From a checkpoint of a small image classifier.
Model: 4.65M parameters, arch swin, moe expert_choice, num experts 32, depths [2, 5, 2], widths [64, 128, 256].
Training: soap at rate 0.0025, 14900 steps, batches of 256, held-out accuracy 99%.
Data: trained on capsule endoscopy frames (Kvasir-Capsule), 42238 training examples, 90.3 epochs.
Rows from block 3 of a small image classifier, named by matrix and row number. Rows with one number within an expert belong to one neuron, the router's apart. Each number is 500 + 50 x the weight over its row's rms, rounded and kept within 0 to 999. All counts start at 0. Numbers have three digits each.
Before each expert's rows are labels from the 100 images, of 14848, where the router gives the expert most weight on average: "patch colour" is the nearest of a few named colours to the mean colour under the peak. Only what is clearly more common there than usual is listed. The data: capsule endoscopy frames (Kvasir-Capsule). In brackets: how many of the 100.
# router: router (model.blocks.3.mlp.router.weight, 32x128, trained with AdamW), inputs 0-127
# up: expert up (model.blocks.3.mlp.up, 32x32x128), inputs 0-127
# down: expert down (model.blocks.3.mlp.down, 32x128x32, transposed), outputs 0-127

# expert 30
patch colour: black (100)
router.30:439443440494511515439393458380489476474486506490494463469424499542558525489548470506435460466515529426548550418492494477537588457570503545474570545557529547494522477510477519573566581458522535412512579544439564477438580526568462463464532549389532482473606441560538485566570514553504518488527548464477498450498573520548573548546562452494570457445544526566559438461543601524598538548461
up.2:504485438516557456461460600426454517467534489464481580550552532559454507532488426469483507499472464468502533518536473398501425511586588516504482597500432509470498557442422531492581614494556525440478449530460418585567508529515413479558553448424432463399508482590473514487497552524484459482527491548486546420588575492471554495529486612426522497434535531570488443423550493517576433473445
down.2:512513535471499451473592543485481547552513545472492489435525457520478516408528439457501477389491412509577532482527487484441568533423520592452526524552480492534557583538551492472518498528460582529505534535469463457488554529509442461580464536490574527499459496477525552479490479455415619458462527404513442655435520508448432575504510463460512537564525398531546617519466547517558621406521
up.3:443422572421531496448580465546522593483449531512462575510433469447490500496514571452630495498455526570452493575413468464575520474408498582506619452467504586487438469555525510570476517475481472565487532531484554496524509529512506483465572490477527471604571544524576554410537507541611497527425495508560484553464350521449514501451506464517481558433490520501572570504525481520551526432527
down.3:531442434594554480590468556409477438537511488489562530521441497512423356496410486500555530575520497511504572495483547488544495484435519494472452434487520501527474501448370516475382489549446470544518471490590538443477545474477472508568441471533456440526407539549495488462604518494475501528602469492458507500455482538535466453615443507389481524480605488538544447556522556495453437530415
up.4:589519475520454449519639464560489420449462506439467462519513449538532472538464530484475459458600469556500516516502508594562498463394495399510499592527376509409539419583547467521373500508518487436446541544481563468517514465491429493540502494437607585535493425498482551451458497524462568533614501482394486471481534538528454499462473557532531419478482540491490496481518531413499565529488
down.4:526453519544463564454461453547502542595495449553472482474522506478603529526473489429530470443414542536532412459574462488514413512488377499511507534498529403582530485480471536561487420532505471601435457490510505576426509517445523510472485455587471448502493501552439561522551625408567432434552561547558429482592387417475517556547510494569519519532472480484520506467454448504527423440473
up.5:504573563536510534458449537490517413462460512554511520525439466553524446500482530554604524556603505451443529482566520497478557486506461569517483463478592475486555484514535609519599488361470575474541610570372452462456576454511425572502454503506431575461525548535530476561464526539571537448506404461507550396550556478507544457482492407475539511529491448561520494493503456580533512516466
down.5:434539459443485531521518532527533508455516531372476528491447581542450559507455522556498531482541492599475506539493482370411520557598525469377455507426524538458520483535514564463565519431478516419556565529469442528526576403528518506476445489477434530519455354428477535556478428491457530429525539410469543497533544465463505595530527487468425449535492476527448453485528550585543588492471
up.6:510461455454562432499555541533465493474471522453500445506492460419483564487436563544405487507498513535504438466370443474559544550522490553433577536456399471543523527522514444505485433554556433478394532544494454495452473482542566525496638564539526513490477503467571573483552554504331542474529601483482438417572415537397488533518422530547501511535499494480446457492483496505519471582497
down.6:527438499579486490498498448494518415473503459483568612482554373498465474473472493427624462535435460461461473442462489477449556574518437609559444448535509525385604598472493644524470562537474547459539487593562515578521402495521505501452483448493461511475531571509507496575476531517530486477472426451469462468463515512487559500510469458538517469517512526479569542462581397500426488471548
up.7:556473630462566551509480535539456427474556566445503486551475430532533534503561547566575569511488488426504472435524565521462543503428489436427529554539581401428539451574441395554499545446521428602417541462515465456468533573524502476481507520533439463399490504558525496424502358476499553532485412516465438446557501487527528494566551455495528479472498501586514588446515526478482469480466
down.7:506467451481477443441449485490417570389535499477465559462442519539503390534436522581440474534505457532511435590526485525510484436509451522461431404500425536480412544558457516475531490597447591521520542519487451439536558446567507546549502557435500432524565581457501554598513497470571492437464463451519557461629491543487590574436495531509426542470443524547492441447517591548501533505511
up.8:488461416473487489486608454385567536523420544503452478530431486581513425503503511444532477460485544459574518440440540543523522471461474466482613599552485480570500520468554430513525528514481544448495465409593491508429498454532483447558572465435461484520490510563530482413462520474497530465431507524465534508516455529466454508536550543512501422438469424454434447582549517472490349604622
down.8:447431535520595589457623507482527488569479491462538530543541525457435501526528554470533517442589442528442452519420476489559492469438459432532448548499449429409416465509471567602395516492530574490562512459611557551569454521435537551575526484545464444500493536552502512428564594509494448561541433618592500522485480457562528505508532527521580494510454477516514545507485520426496486559461
up.9:520495512550501479475421528428413486530469528470475458520497379497421534523561574505467486598408499456567511532466432420539503497487504496464504443466530472463607508503419409536514495558574476469510556480461389409621484487539421513493519466531468562542517480559571503574517499462595533411415523437486456545458471540473480445531552488481542511553548444482553363550544500453516431488430
down.9:491522478511580492544498507402550478503495543476508458353483511460430507390464595465539468421429499457422448422404537461435601503519485503517468447627504568405448592597500518488522526525453460439510517555479500467498482472503501537432547558478528468428549498433519442478471421474464453628497501511537430405507512467554488558582556490458433474513478527487496506422530490508518571503539
up.10:513561543508634505441512509464543425599545457478473517575570499382318518549528576458503483533492564455510471495487504483557501499524524408528503431477543441498459499468437433525432516496493555484504494511561421538498473505492578534422502525523531515468578518436582487562553486503539540459446483553525550534514518511485572438469499469562448385529404577516498419473380551503512480563535
down.10:434509500501500509492462469547423509480524547458513506518385436500498482495398560409536442590473471417428535581466506571561533456474518540576591434568430459527464452530473528500572413516498509458482530561483468493348538514525454536504545486499531481543545496502522513555405571579535433529442470490478582465572453487551548529438536567499505499424400595587465520465528506477489423575530
up.11:552459506508516507533402391481528495506488522445536471525464577539491507549480403434431547454457486487476563457523544473508494487525490563515554478498533467479514489481441488493477589399437500592547474492538512505549470517588456481418405542548463484462535296582447499479563498462538527527567391458485434523488555503498450429494545506518512546471447498600480566475491617455523526399430
down.11:506549509433501451447577541520434535453494441518416473392580472470473504376561488516557404483450496555517450574533553446469530483509533535448502490455557430564445436480457486569577517534588464427463451454401520448434561469487504530552503449464552493628551539447532442575502466468548530518447600456539509440517498472483523456472466470414519383458517497444469525603497542540497552527510
up.12:490509498508447528473473465592500494562522480421541592534537413462506451456487549541576592436489505535573501474429473569543559506432510517529572447518528584548470494467452478584433509583360537498493452452489448525451509512517492564522420528515529544445480491497442437445470402487441588465457481553484429508444522460581436510572469516470453468425582525454468565488496417591391436482457
down.12:565489458536549508591564444456442467406510561489434411487540517466444484544513520503521467505427548463538506383434539517596476535503489526489642540493571482459439500442456471473498579522532509522418548433474467482521551472601491524407563486446497501433560509519533582431491573529492479505495512520409597438508548552480474487512459500584564394435477418443567497550521568540508459561549
up.13:540508476522518478479494490513430502527445467478572574521484466483519530469496454483421418493522561504429565506544507480514425486434506528484487524410570462491491671508397440471517543508493550502529403544549647515502523551606456550512513578536575454512564540424552482443531484478523492480520539573510509571493438455575528516588454355477463555530531392526475536469453418500432532512492
down.13:508492545534551481504546493464563476439489495546560471516444552483523523435564408453426567437413575489521517448580490526514592573422500496493498566603420525476531491467497404541603464486497523430536480452525557494538565512569539479522503533461524498469506444545488439452516482427322493552463540517469498530499520477528506556420505476479458439426422380488395586488469445524536570515455

# expert 12
patch colour: orange (59)
router.12:499405540491485463447538499475548508607475511406519593465481554449558489511455479525468534509460486554419495505550499532454513477494505462583464436516505560538475567522410437478515457426547432461400544605531571483608429382513418550557433473456571477511521469517554459505577538427552446493467508490486562499415537495475407502425512538435474468470538545494547567521571486439512580406471
up.2:530437456480488508542469444386449433511480434615454490503501424515582467602480479625542546517513523520519469418521509507489521436508497538576561553423515485441485494618537498454502463480586518483486564562425493546540477484480447465527463588456506487523499493526492455516500504518625465455468581422492559470567488593530556478444471478552505410498623600493525462520486627464497542491491
down.2:399495547507519488475476477474436572541584484580446575612541520525387416552500488466497436523542528521462526558523492507497485537548495546550534525386453546532492523496551471486503522520500568518547558437531494475528450537440573472397495541475590545443551503591581458508423456463407458536407457516507507544497505577519488564611475471468583436521439480473495499506664530547503497443493
up.3:406506488446510530506446485453503447520510502401494449479508426527392487544519548417545491463462436532467456568514532526545504543498587428521538545584633564498453448564530404492526520480499392447480481468457429576483491481520433440486499581552443494519539451518515592514477490495468546515498424565488479487562510514557533451470425555463419362479516464496565409483402535428530552556458
down.3:460519415511482568561491513484521452473591467543528467525515536458428504493545559495578492486521467456498538435561438559597512515563414558527532506498574586549423582508514501528521376375463537602454503406469480470490433553525504563511532540480550492410503446474532581534521497575520487531503509553476579555455503460505475545491614557499572584659444527498490458496509483507444503553498
up.4:446462514488490511485486514525494501474644572543544434544515414507544528452477447586591586530467482503399503533470533461511540449536502510444502501471549560545413525495484532462596387505447547508471448502480448518502513535448450503474510545524581464576545546459585477506608494504395523490509423493565418525644517458528537475444510554527496463460469528431518519540440531455593518462363
down.4:425521496468366509512454425513471552533500431493469407492436430419516472539515519462563522399558497466505498549533545485496389513529529472452496550491494420526518635502542568529536446436470532592481562433579552500469428483534461510557530414526462455503586580443536535514498514520487488526463449562553457443446509611538373463535571510503453516446466549527562545476443524496468593546493
up.5:529506500562487528492461462455487540515463517549421479477510550560474431503538462494445657498568508517464482525420437497532497457443580621448451623509494487536442487554470552412458506428483477582529448518522515579475558524497450521549455553578529475553492502481512436520439597404472452578490445540586474507416487474425440412519564513529417502431392511470455492416477474544519485536471
down.5:531498450448536523486511501566380489441590574468484535436567453490399490446488491503514594518499518477506461518535500540515574484458594431464452428406557495554466461522562556518498464537571477424502643465471557514513550498461447549503476436368528480512552494644511519456476464509571465491498361465484463557537470489485432478486494585494524560447489465520539494430466480433571527440536
up.6:509460466480549467454530523612462486456537508487523536453462567512527467459494471429471602545526626419533510458498571496523429455526416527524596504472478481487513491570451551453439458443539643487454554448499516586461399514520463430536505515516557483580515519466430416549507575475478494610509546544474481450541449473479475509534503550493491478477488571580590437470515569591474539632524
down.6:506469557422489505440465451473429411470543495536515481535487495635443514505474497417482472547390485487435417484510478473565558554483506495561465430459564365554470575401464495520544436512460467464538438482606493591627495532444432554613452441473517454485476448478605553453560578536529514539528501463476524576498540576451547476545538473540489512514522480484474554517487501507569533471481
up.7:436498487521515557599423442479528542562397589556536528557491549547529665515527434549535527514434425439445576422512470573509533525541534491528556554515527450459464466544476541476560533538500520531515569540479409429599473443500529586487349503527444453524490472508366543491449457476542442536490483510499542475488462569400516496451442555481515517495457460565455519523502522494555495470536
down.7:487490450651464505478492488523499495505584465544418536540557526440496555577469417441475412566564433466587540513553460584455459411485506422511549494345508491453518433506516437459524594488505552582501501478528451467496520416498555462489426490444439521486600508516523499517550545434461520548539518456485471501507541512404441524408451490537509424545546501521461468456482406441501471521591
up.8:472455539585557449488500383501496429489378548539471425477440582463557507425493511494507548513432487480551497449505520566438620442528595507472528585423497463488511448480532531507618576537494487614513541476443529484566539473554577457447445478553523528499502457407472451534545442504500486559531503517612528473498561554527487501448543558548524466467498565478600549467547483502482482413404
down.8:629455478498519480553474586529504521526592506629505612560495490534493553531542493497504476524550539428523456495568435497493437443523513467543499539487458456466491514560524503519482504486519549531550551569523473450599464450420471491434478594403530400510572447539588471562505563565382482468511495423532536445419468541475445481435491441419418537447445471576432525523490443462485559448520
up.9:489447497412601532474497602413414497468582506552498451455458647536501500514491496492492588536467545573517537522558487454463477435484569484482476543524527533497577511560552524433478455533474510450511513516502478495505528520448468531418447426529413534512489431564418547499513581510506464479515501611534485526523560456487493556472532500411508439464415467429443508600344430552442418503519
down.9:478535520533537433490520484603477346486465470380490549438500449537491549533507504486420604562476487564487455491503515471542449510536510489559556456484423459452420467463456539475477523484482506490433512459468524566557527470581473516557539530508548526456531554429488542421541554497478509496412480592443488545506639576425539442479587549513433456434456527566428476537569498453454613444494
up.10:501531587489462442533524525467548515587455522496569550474577491390468486490518498457561476447564529553548526655489469500524481470514491484596463518538520432580527496473539462500467459461534488566500387523562534488399593498444478517422462571381456502510494428503603472562473463524508557487574488602516500475507413463502499467478496450509581572427484462441499470499551552379571479545490
down.10:516525502501601572501428532476544532511418547476442571446472500487533473465440589501514452422591499522568555485510498509437458518526487538455470457529433516580583481519557607458548509490524477502465453462416477609389531395570498420472514499446464404626456398561541487493536406420552597466495522466446507481548557509472480456498486479466538528472517569496545532552475562561528546518494
up.11:478487419546523533512569448562530521469501485438468597570510340439431514480482565568472555531475459507448522510479509525502445504509477624512475405499486491539535563562518490532541484443540447525376589532505543496514551476470386554523564511363557489528526482544515580482555517592486443423551535493475489480448510467493504456547438579542493495429497554417504498484502578442563565537567
down.11:519492430483471528557504576448414498470471485508478439509468506528434489538448494479513485418592602490478482487495522437442479529533436476435406473610500514534513534474545580496473549616511406510550501416523540507506545496461521408437497545608505378533541572477546520471547502482543517500409500474423552525510531468506574534561514500428560495481520488344426504595508504451462440549407
up.12:558504456528504630411427487467487604544500557480463539458418437474366501541494478508516495494513553528609513503438495526490607613465519513550474516535510552500542512473485552508520478539491529434477425531530580585516493490453455543585477492606512466502454480513604486520439462498522505452451405605410478528485504540511565524497534472487524507614446490529426592545473533577541572518552
down.12:468478477474471505480425470456565497511498574438548562398422494452513479503473487546509514424490445479527458516446404572504578503491555479418570489548593489498508537526429525442452482460607470445556462565534488483541506528596468571493579484448522531562569527548497483529512493480514515498448497441484620454534563466484518566575587524580562475531399409535454537512396605501466443595534
up.13:425450593431461424479491468569496483477506539544469503486463542520509463562518494560443434505475490494457520515522469502534522467514568474525519509440491557512401550525493539490507514539617432487548480529464501432579509355547460573491513502632504554459481535466435487520506558482589543549526561450541556540506432469563459557551621480397502467471491602560492367459531401562507487449449
down.13:472445521466565389533464458516502481511623527417538485553448388518531494460443445478492553497460521564449496533438500508480400529525505553491542508479482477512598371463468456511515421546480485537510451421570444557384458488543463548466462546485474543485396549483494495484501518622481470541503538582547487463508465473563480415496496498605461502496600469556533370459548456491476431532545

# expert 1
patch colour: orange (83)
router.1:514536496497577427504486593429489560465489525466530568479459523532554555491571496511559585540478499579443496563507424506452475481475545534535422441500425615421473582592396499458439587544471492451439498561515476509551424401489459558520527429472471481489489520458503519463456552577442437507431488525444527422543554409439574551432467507545437492512441438457486454403531488473533421505546
up.2:509504534452515526548525506536599444493530583508522426468545538448506582573547453524569612453451450425556554451541453498535560469518413545485570556550537462487455416553496446518475532525524540487391602511502471473446503515431507439548538499487599480515506494502382458443443461492504510541496519488555476490475370521412503496461527481536391473468611483472638564465459510481507564514538
down.2:505353567458422511530506483463545530542427545472396516526503519538607513455505526376481427442491494490493555464598478488543482583430512558461539616485409548463532464478543467524501522578451549412501400518589534484473556516494458581543511417485492471575510497559474515583488470507450474441404527506516535606463467415497518550499457551501474576557454480538508450444483544518502520512547
up.3:558535544469528564476470571538543592528466457476514512483452598498562485558499535557511458462587459460509377500457491510480448468555497508475474489493416444531469480593517510492427567493547480564504603421496602464500492437463506474540555518559483489501511516468376544568500572496521449555480390563551578466427472466528440501498494472641452427501610407465487556531400528480517503517500
down.3:452511469579494528587600539568472513515513603421472504518492501495554525429454466529623499505542462513492610449476510552568500364462503481470640498482471460570485494487525441477491416537526464541541488446625491503532541535478591537511438470493447439525487511475508539534533528378453432449489546491524500579490564437628433513477554469588455560502560496506465568457460506481489464493503
up.4:564563506512483481523517470546505534501565506499520464571386493489386518437571546468508559441460566513461480557557516513529572515524560500394512544439533471531491539512506579509589534545485517510517425582500414513557617455490498479427538468455461512473458497516506569574483489507484475507496522433552478511402533452566623488509474527559497443530396459502597595445475506504612633539456
down.4:468476388441530466541597525429470490454559531431489555489494516582508524515451540600453513598516562503523504422524516529471433564543454420484387502542397510495514498428526538492516520600415527340549509522481452481501532544466538468512521512521457501521506493445570484548425529391514466541461551499441511502519428538458513438526429494444530475575396487454554523572551559529464551591499
up.5:419453598542485581428496499488445535338491558557500558459488553624488507401504517485530540525468544496557540507515473403498487519552497570531551589495561539543435546491513528443561497492541604444479459442496541560406429515546463502390436468543512497512455479491541400507567543540532518552470532598528429510482588564518502562513521455452440535480482512460534495526404511523564524536526
down.5:506460496485572429514515478518491445555491432476512534509476429505502545567544435484423506467481389501405459435508514543554474503418500430588492491448474539481421482465547463536458475559467472443576462496476474483496419473495524459529544553560446545540516591424582486630479572475577507523498528398540545409411524495434482511376457551538444611494572504456497519432546477443503467414454
up.6:468567457432522518511490521481469409493586444506431498490465422422507595403548492472491491473482530441580542466546601512492593498440578554450483461462362501519473584446445536510583619431477488491441467509455498505556544540500558551530577496482505490600440505521549536476444445550501546429456586476511491495420508485527459626492506590477464464458503513427434498509473496576515481497428
down.6:485468547378518558484543547511492544525518521583549566396534516459521511551455482517505509473585521499586462540459585552481482437443500414481521502500502534464471438448558518469444497593529490489521558553493455533518455475471524446584360496415423637447519502565506514493433553474459474429478533563495520497579441572430595544541453629551441505566491498527440481551496482523481501499588
up.7:544529545532555610415557351544639548521592529453470517521425472457487549523552518475621469409487516484565526520511507558529428514462582531545476468522445463455544525513596452513515483456498413543518501531571504507477522484497512603494493447519528446613484448495511613516531492484494422516468569516521512543476589442457506563508552494469500431526494432479512558455528574464405473453474
down.7:510562489536440499517470540478499520559437561473532542521494531467512508490360420524429564560570544538493486505491495510614553518510451454418398444528504490515499442519494399385522420547436453468486589527479522421546568535523453574527431534456558496449510497420530517391483536430493495477454495478380547532575417457559421513532509478529437566538467462539503506482440405540515571542521
up.8:440489463491465535506538455529459528580526479501442550510453579496588481545428509565464541490491447465531536517420503467483456530568481555516409355466463541540593507486495562443488414525597526525549524562470490513470492587550405527458394502518496468518444367529487400563449552467444561495523464606437450488548581527422504458421506508460457542547593545470507544548528518471464529474542
down.8:562521472458531521476504462484466424522430474563497464555480466497484555477561450412394452529495505636487552481539503554511536569460541424607406460502548431507541493442553502512531503535514536497537490466557517565438520527518518555392536434569517585497470538438628589498455447536408529601570518501570486479552493507523468459580398448579561554419519499511527491551547533547506546515487
up.9:427503530482547506445541444528555525457578454478536470492498509500502521584496467539582462404552471482421451552501426458503613548457458521482550467440570524585535461491492446445465421436480519441452535592501576521532463460454443487453476535445475496535479594508377467452525532508594435551559576473479564437488481503518493524593520530445528526562560456525603555407485585539441563461423
down.9:528508499409557453505545462398493494556560614520502511427467474444596407504474512465511473490584537579528608527472577485469503449473462506558612541483401548534496465473393470413489551524562515614471455521577521417524510543582501566470556540580469400581497448437488484430522482516520542416444467478538526542533519499507526520554543478435517506495516575492577470561483442476523481537481
up.10:589518522536515584512413564461471521544432574460531426535483429465555517437519467526507516391586545455538490528505433520502390549485502552621395530477430519569545458518574473443555491470510451559494480533470478419493512451500494483488545543391456553529532544448526548438503414585522412492479559507472469515532510496515471520565472535521407554486486523538462506577393479448517483537639
down.10:514595472457485460519558454514491645475498457495498537418554596507410525515498527438552437499554474471529418577480437530442573468456473533493519497509493465474502507469586481517470390401450465467472385520570488460470454572463423527547517488569605466509496484558488493539490613565485442561465390536506593609492485570464531480416460509588472517517564461488535522526511454507521486505551
up.11:437499539449506537446484428542602582513497530477445552510499525525427474548467457539504485441546530520496662466451544417523481536450500466444506462484461555442483437516475401540458431463491578545525492586504455588615472455484521532524428474591576496512442587555553480476488504475508415647540484527559385464507461510464448560509500459489500537571419454536466508490524508500575479563524
down.11:441503557553507496464468460479520469509575626457459510502545552474499610503515365452455491539489506505466417468495526486484475533571491467423461513452383439578515571495539520500473598506396500478447463516490534426504569514480493503527427431440548493452570517504472469505433411496480551473548373523567448567469537408565377525516534521521525495569509513477529517500518570494564604433446
up.12:380373504457531462441494490544457540374522507460465422504506501471595524541607405503498561469477387464502498478539463533486464459519600564485474511488468502502464507552546555512508480424525491554521545597520555462504457493481500545481484479519527593508515505469572385472513527440565516489498490476560476514548531607378475495437557509533462460484443596550518521482596448493576478495385
down.12:462470502495510490438542550473443425489506533474504526406508489485481452514524560511467528510376594556427488519460479408520517534497524367577511541572445473564493432487426544464498500443504552432537529502459439515433500432529495521517461454445578581563542491530551478535473384522506529563431500523500379548561520537550508485488468559389541584468524460395522546541547496398481584427538
up.13:455536498581516467533543510570426472486453462494515500455481435562524572525489561499415554554530544468518507402508483491480426416518517537566525570477517507545495541446447459519507529521490450567424480523473478557516455429604469558470496431402482496475547524533551576426447540594406507498468507556519520442519378482409515408515555489610514553502426545558493572556580449543492475444618
down.13:500521511537483563434480557476483523460601498444437448469498461464509470453576544483550496461502559432430529522414560483526469460464488517497584545525472434447450451489502590488460454465495468458484483488527503601475481503531635458459560533605543557550501564487453469550517603516475517592541465550476555529508589474553547504539569541522469405540560603469481482584547401585598434549444

# expert 29
patch colour: grey (88)
router.29:533436467419548448489510436492498586513558518498486584456460456487421454482487508508561474516442521527423422569448513498464503521451596583468452413568433474533551519435390513474494530443578489423458471499511484463578479478435410473500560438453541492570511513555573562475456543572564439534470439407573508481440549395555509498489469573508439416473493482469552486433559551480561526514409
up.2:498547508484500527529488575469508554472601518480438480518440428492504453450467489432524506480622518492545490642520486530560417466454541402441441521513594510537560441457520433511482530410492417531481520538518452470494524581537404479477548562562375435562470501534512485500459560567528540541538367530481471572430450501447503549463532453546472552508416533496475568492564554413491551456512
down.2:475337510528470481440560398570483545557585473478480548564479534491463442567521529499496415515561523542529458536502435409476425439528498549494495579427526500554523467562505479382489445542478492460417473493511469446450501464556493466494411492465550574480555484540472488473517557531499475521458465534543440484472457469533540459488518508352524467369467436516628390537549478482488545514473
up.3:468569522563467514494413440459384477545521532554589498544429445509532500498513487539575484498454513492457450556508501487557451443446613572432588580550438491429530532468537429494531505463430474425622493444432537539525386499520529494444512544423575434467478486456565478495418487524420499482454478463588457499524506561420588451602540498536475475518489441494516402554529494526498440513520
down.3:456530519495520473511480516487489489489434483550437469317512500533454506502441514514503452445432510447487414527477543488443498487470448452524363496487538524472498467558488550375506524449532452467435497580544421501536473478529411542573493455493540447575571482522501412456427463501455471531521451482549490557413590524403520602489580541554526509402543498557428432447539488572524462421523
up.4:544596483483506429476593599430547551530528554476456464547589515478570504517476473502513491559552444490492423491560466575455476472523418542480406499498476489589453501442539563522468500437470487453428512442513508461478566484520516454481505512412502518500487592509468582543480430401473516549505515567430495512466542505379413492498475576491494533561590541447488645495561547379488456514569
down.4:559509436416438517467417514514442504477519418604527485464511493541465560511512525463454491524437543491463566482496402520515538513541472461451420461447532548656455463502441456449567597524559409556533392515455504504485490532549551377563501413544470584503443527560583522510547494495615538515408508547490537587558570494508503571475495512493512501484536569404458459502501450475478527516499
up.5:470531531469501490488564541541527493526560528466530465510525480397573533439561462563493506475521510511537581480560539513364581489471483565556499444451451450543515478491444532519568506444547575541508520469601498482506471503509540477442434506386452433468573533474617549545416483441487551518494572523404439489513552457373494520520543577554385494466488546507487600457441512420585448524457
down.5:527449503476502435460486526416481526510472494518503460538384542448562573413418629599536440620441536433608463573465511465529539557525450435531434438496522494586587443465443470420507494525467480524571518539489508520520504498438526505449463517498537526566456408545512447508500483499466557497521530443527533593469562506522496537520540512491491568617476434387489516532515464563484574591506
up.6:448436490454466571480468505553460477518564510448592465507532518478498613511438438589486445473490539553464495555486471448512468536419421511459436375554479556611521566516508514469467442442537458405515557498484579431529520453483542582634473469564473527392558467435568522518552507558475539492507577437573532517544484446508545490471527565481507478497515494432530435465431590487563441497561
down.6:525547610501487529529456493421525477476498565543476576482554527476507489502453528456469506541548569477449516491429464460466591545562592492443544549515492441448578494518478502461525442431602461476503471509394527472526529529455407466474589481412485472544412432523494422513495370440503516435522564480444508527402439486508455529571399390485527474557465541534452487486427471480562528451385
up.7:491577498430507516457499474490548596519425466520512487500513519475537486420485431522533504488552569527465478551552538550500517566550573423475399486517540546561483544487405510480425464437534382577454532530439504617476461513563448489545487414514463522556514520517621479424479562570368476623508491504505562539476492430584531542422480527477449485482473482350525515489472508555494510459481
down.7:534515551506418454507511513540514481395568517546536539499504538561513569579502461555636503543453546530453507468573490535477553485550559503459580564538440415460543471498568512568502461524482558431531551563477577527503575505505596542475478489513496591494487600493433474422475521510495481512538487579467440521438576500537431613540474517504574567498629507428519627509549577488551482493466
up.8:546500491483487488532508430509568525535438509445449512426521530565443353512448596492454573494395436483488475497475560501601464555543521501449510543433532421507528406468476460481518512536565552568482491595510448488452494487521559541569527536577392482507371535512535464539521520508446505517606587522411588533474542544499505554502502566545489465543499512530501523529557485506417597410434
down.8:479474607543452450502379472510477426516485461431505515518530459489487572556477420383592474516496515557520529523550466603432433491479461473508479536508525564464536519539517479533447439464380507493579523437492415524500500481532591427471550419519548506461622532498519571472477467507578494524438511564581517422485515489510538434503552491504451465642499481488623494557493457420521546496459
up.9:548497460387469458576473472441631479525527469529508545545501567478471578393457483481427419561565421537480435573477483451473536437443547521510533446515567476470454529408543454567542463546520509469430506400588563407567514518520533482561535511528554562520551417521491456461500404520576475520442475604560493535522485496460464510409550505421547491593491473468521433503528470528490495525557
down.9:515544534419484515491541521562415602519532470460454507538468471407486548560519495501481550484507595535545621439489459446505471472677525534566501565516497544441546501567427493496532469529491486527546508459506432517522470508439437479534481406539431578454489524477614489646505560510571563578482519455446490563495438494522594444516531461561565533523488569522487446469571478466519508501424
up.10:552541434413490546501459484489491505464464513463470554475491509452530582378415477517453515488437541557401537508419510574499459492506537459559458532494502389505485561434432553515476542451545464535463480530571542459478546475556464501488539504457501507521470470587504535449524514494492453542485469661676565460435515437502585565479528485505562567458476477414469465393552500487597462546484
down.10:519567453361514455534532439512530536425567519452478493475523456509417524431506397511503470473495487457552556449495443448505491556502465466515539522540495542443546527411548532501465489492534421437684532430435435522498523499394469507518479520544509585484502596515497536526453559493411575523462558447450480540492504423434401440493518412403490527544536403475478553475557546511506564505493
up.11:485563566425465380557445547485436521464430487530559514571527448448488527524532487464536536573574495542449488505509440448565500450540480426482511477447532620513464528500424458511553544479503559422491582509430399479514510537445460480480475539536479570537468366528450444447520407467551489535486502496491444608497420483575500515502423479501421503515364549531480490547571470474519572434431
down.11:523506536489480584604535548460427427455468444486506530603406601401506579481634495525509440488620533486559562490587525568494494446506515389537512489537468514510555498618515468513474378544460488463588461507500490513477454539458444503473475494504541526506517597535519462515509533563478487445605600488437536528487431501516505496461492476521550441439468463537503548499433423528505551458556
up.12:502461491616439586471534477519428530538447507465500544485472620509554536489506405435577518510478453447565585499591465476437475460481513536508533514527512481455431544525481501598543578544443553517475496511501398529566432481499414500560553435547444475474503412475504488531431551546491459457526502531520482489605582483391463518508522528421447481581422463422475512530604447522606534457544
down.12:518475588546513562541529530506528511449502461474556496456455529468464436469372491482444492402576494490545491499632528509586499525459494445474536501511531518455425497463423495480522510545525429537463616559478543466445559483489468531499489522507557524467432404560516471500432550612553416530476514347607477533462519541448524511494547531446600499506554436513429458407535469508469587446465
up.13:446447470553433536562576480474498554539475414512530462600512558433468513459526549456567467598459528452508572460505475444395503423506493569558462590455476469566484514470553498565525524554477482467436412449486429527564481512618536547542505532521519492554543478499486439495521452504550479463530456571415417523533555512450383503579507540469500524416578522511462555491518494436397614480567
down.13:450557433375498538456543495440568558431523506558498495478562519511462468491477457402498447484498450617539512546464580490526506495462478503553539482481514533528531507517511499464526511540486505568587489548474444524528537558509566517427483461465488470566472453441556385543511445539477538496445563438459485579535312503489417531566500441444410584401492533489461440557527501485495467469369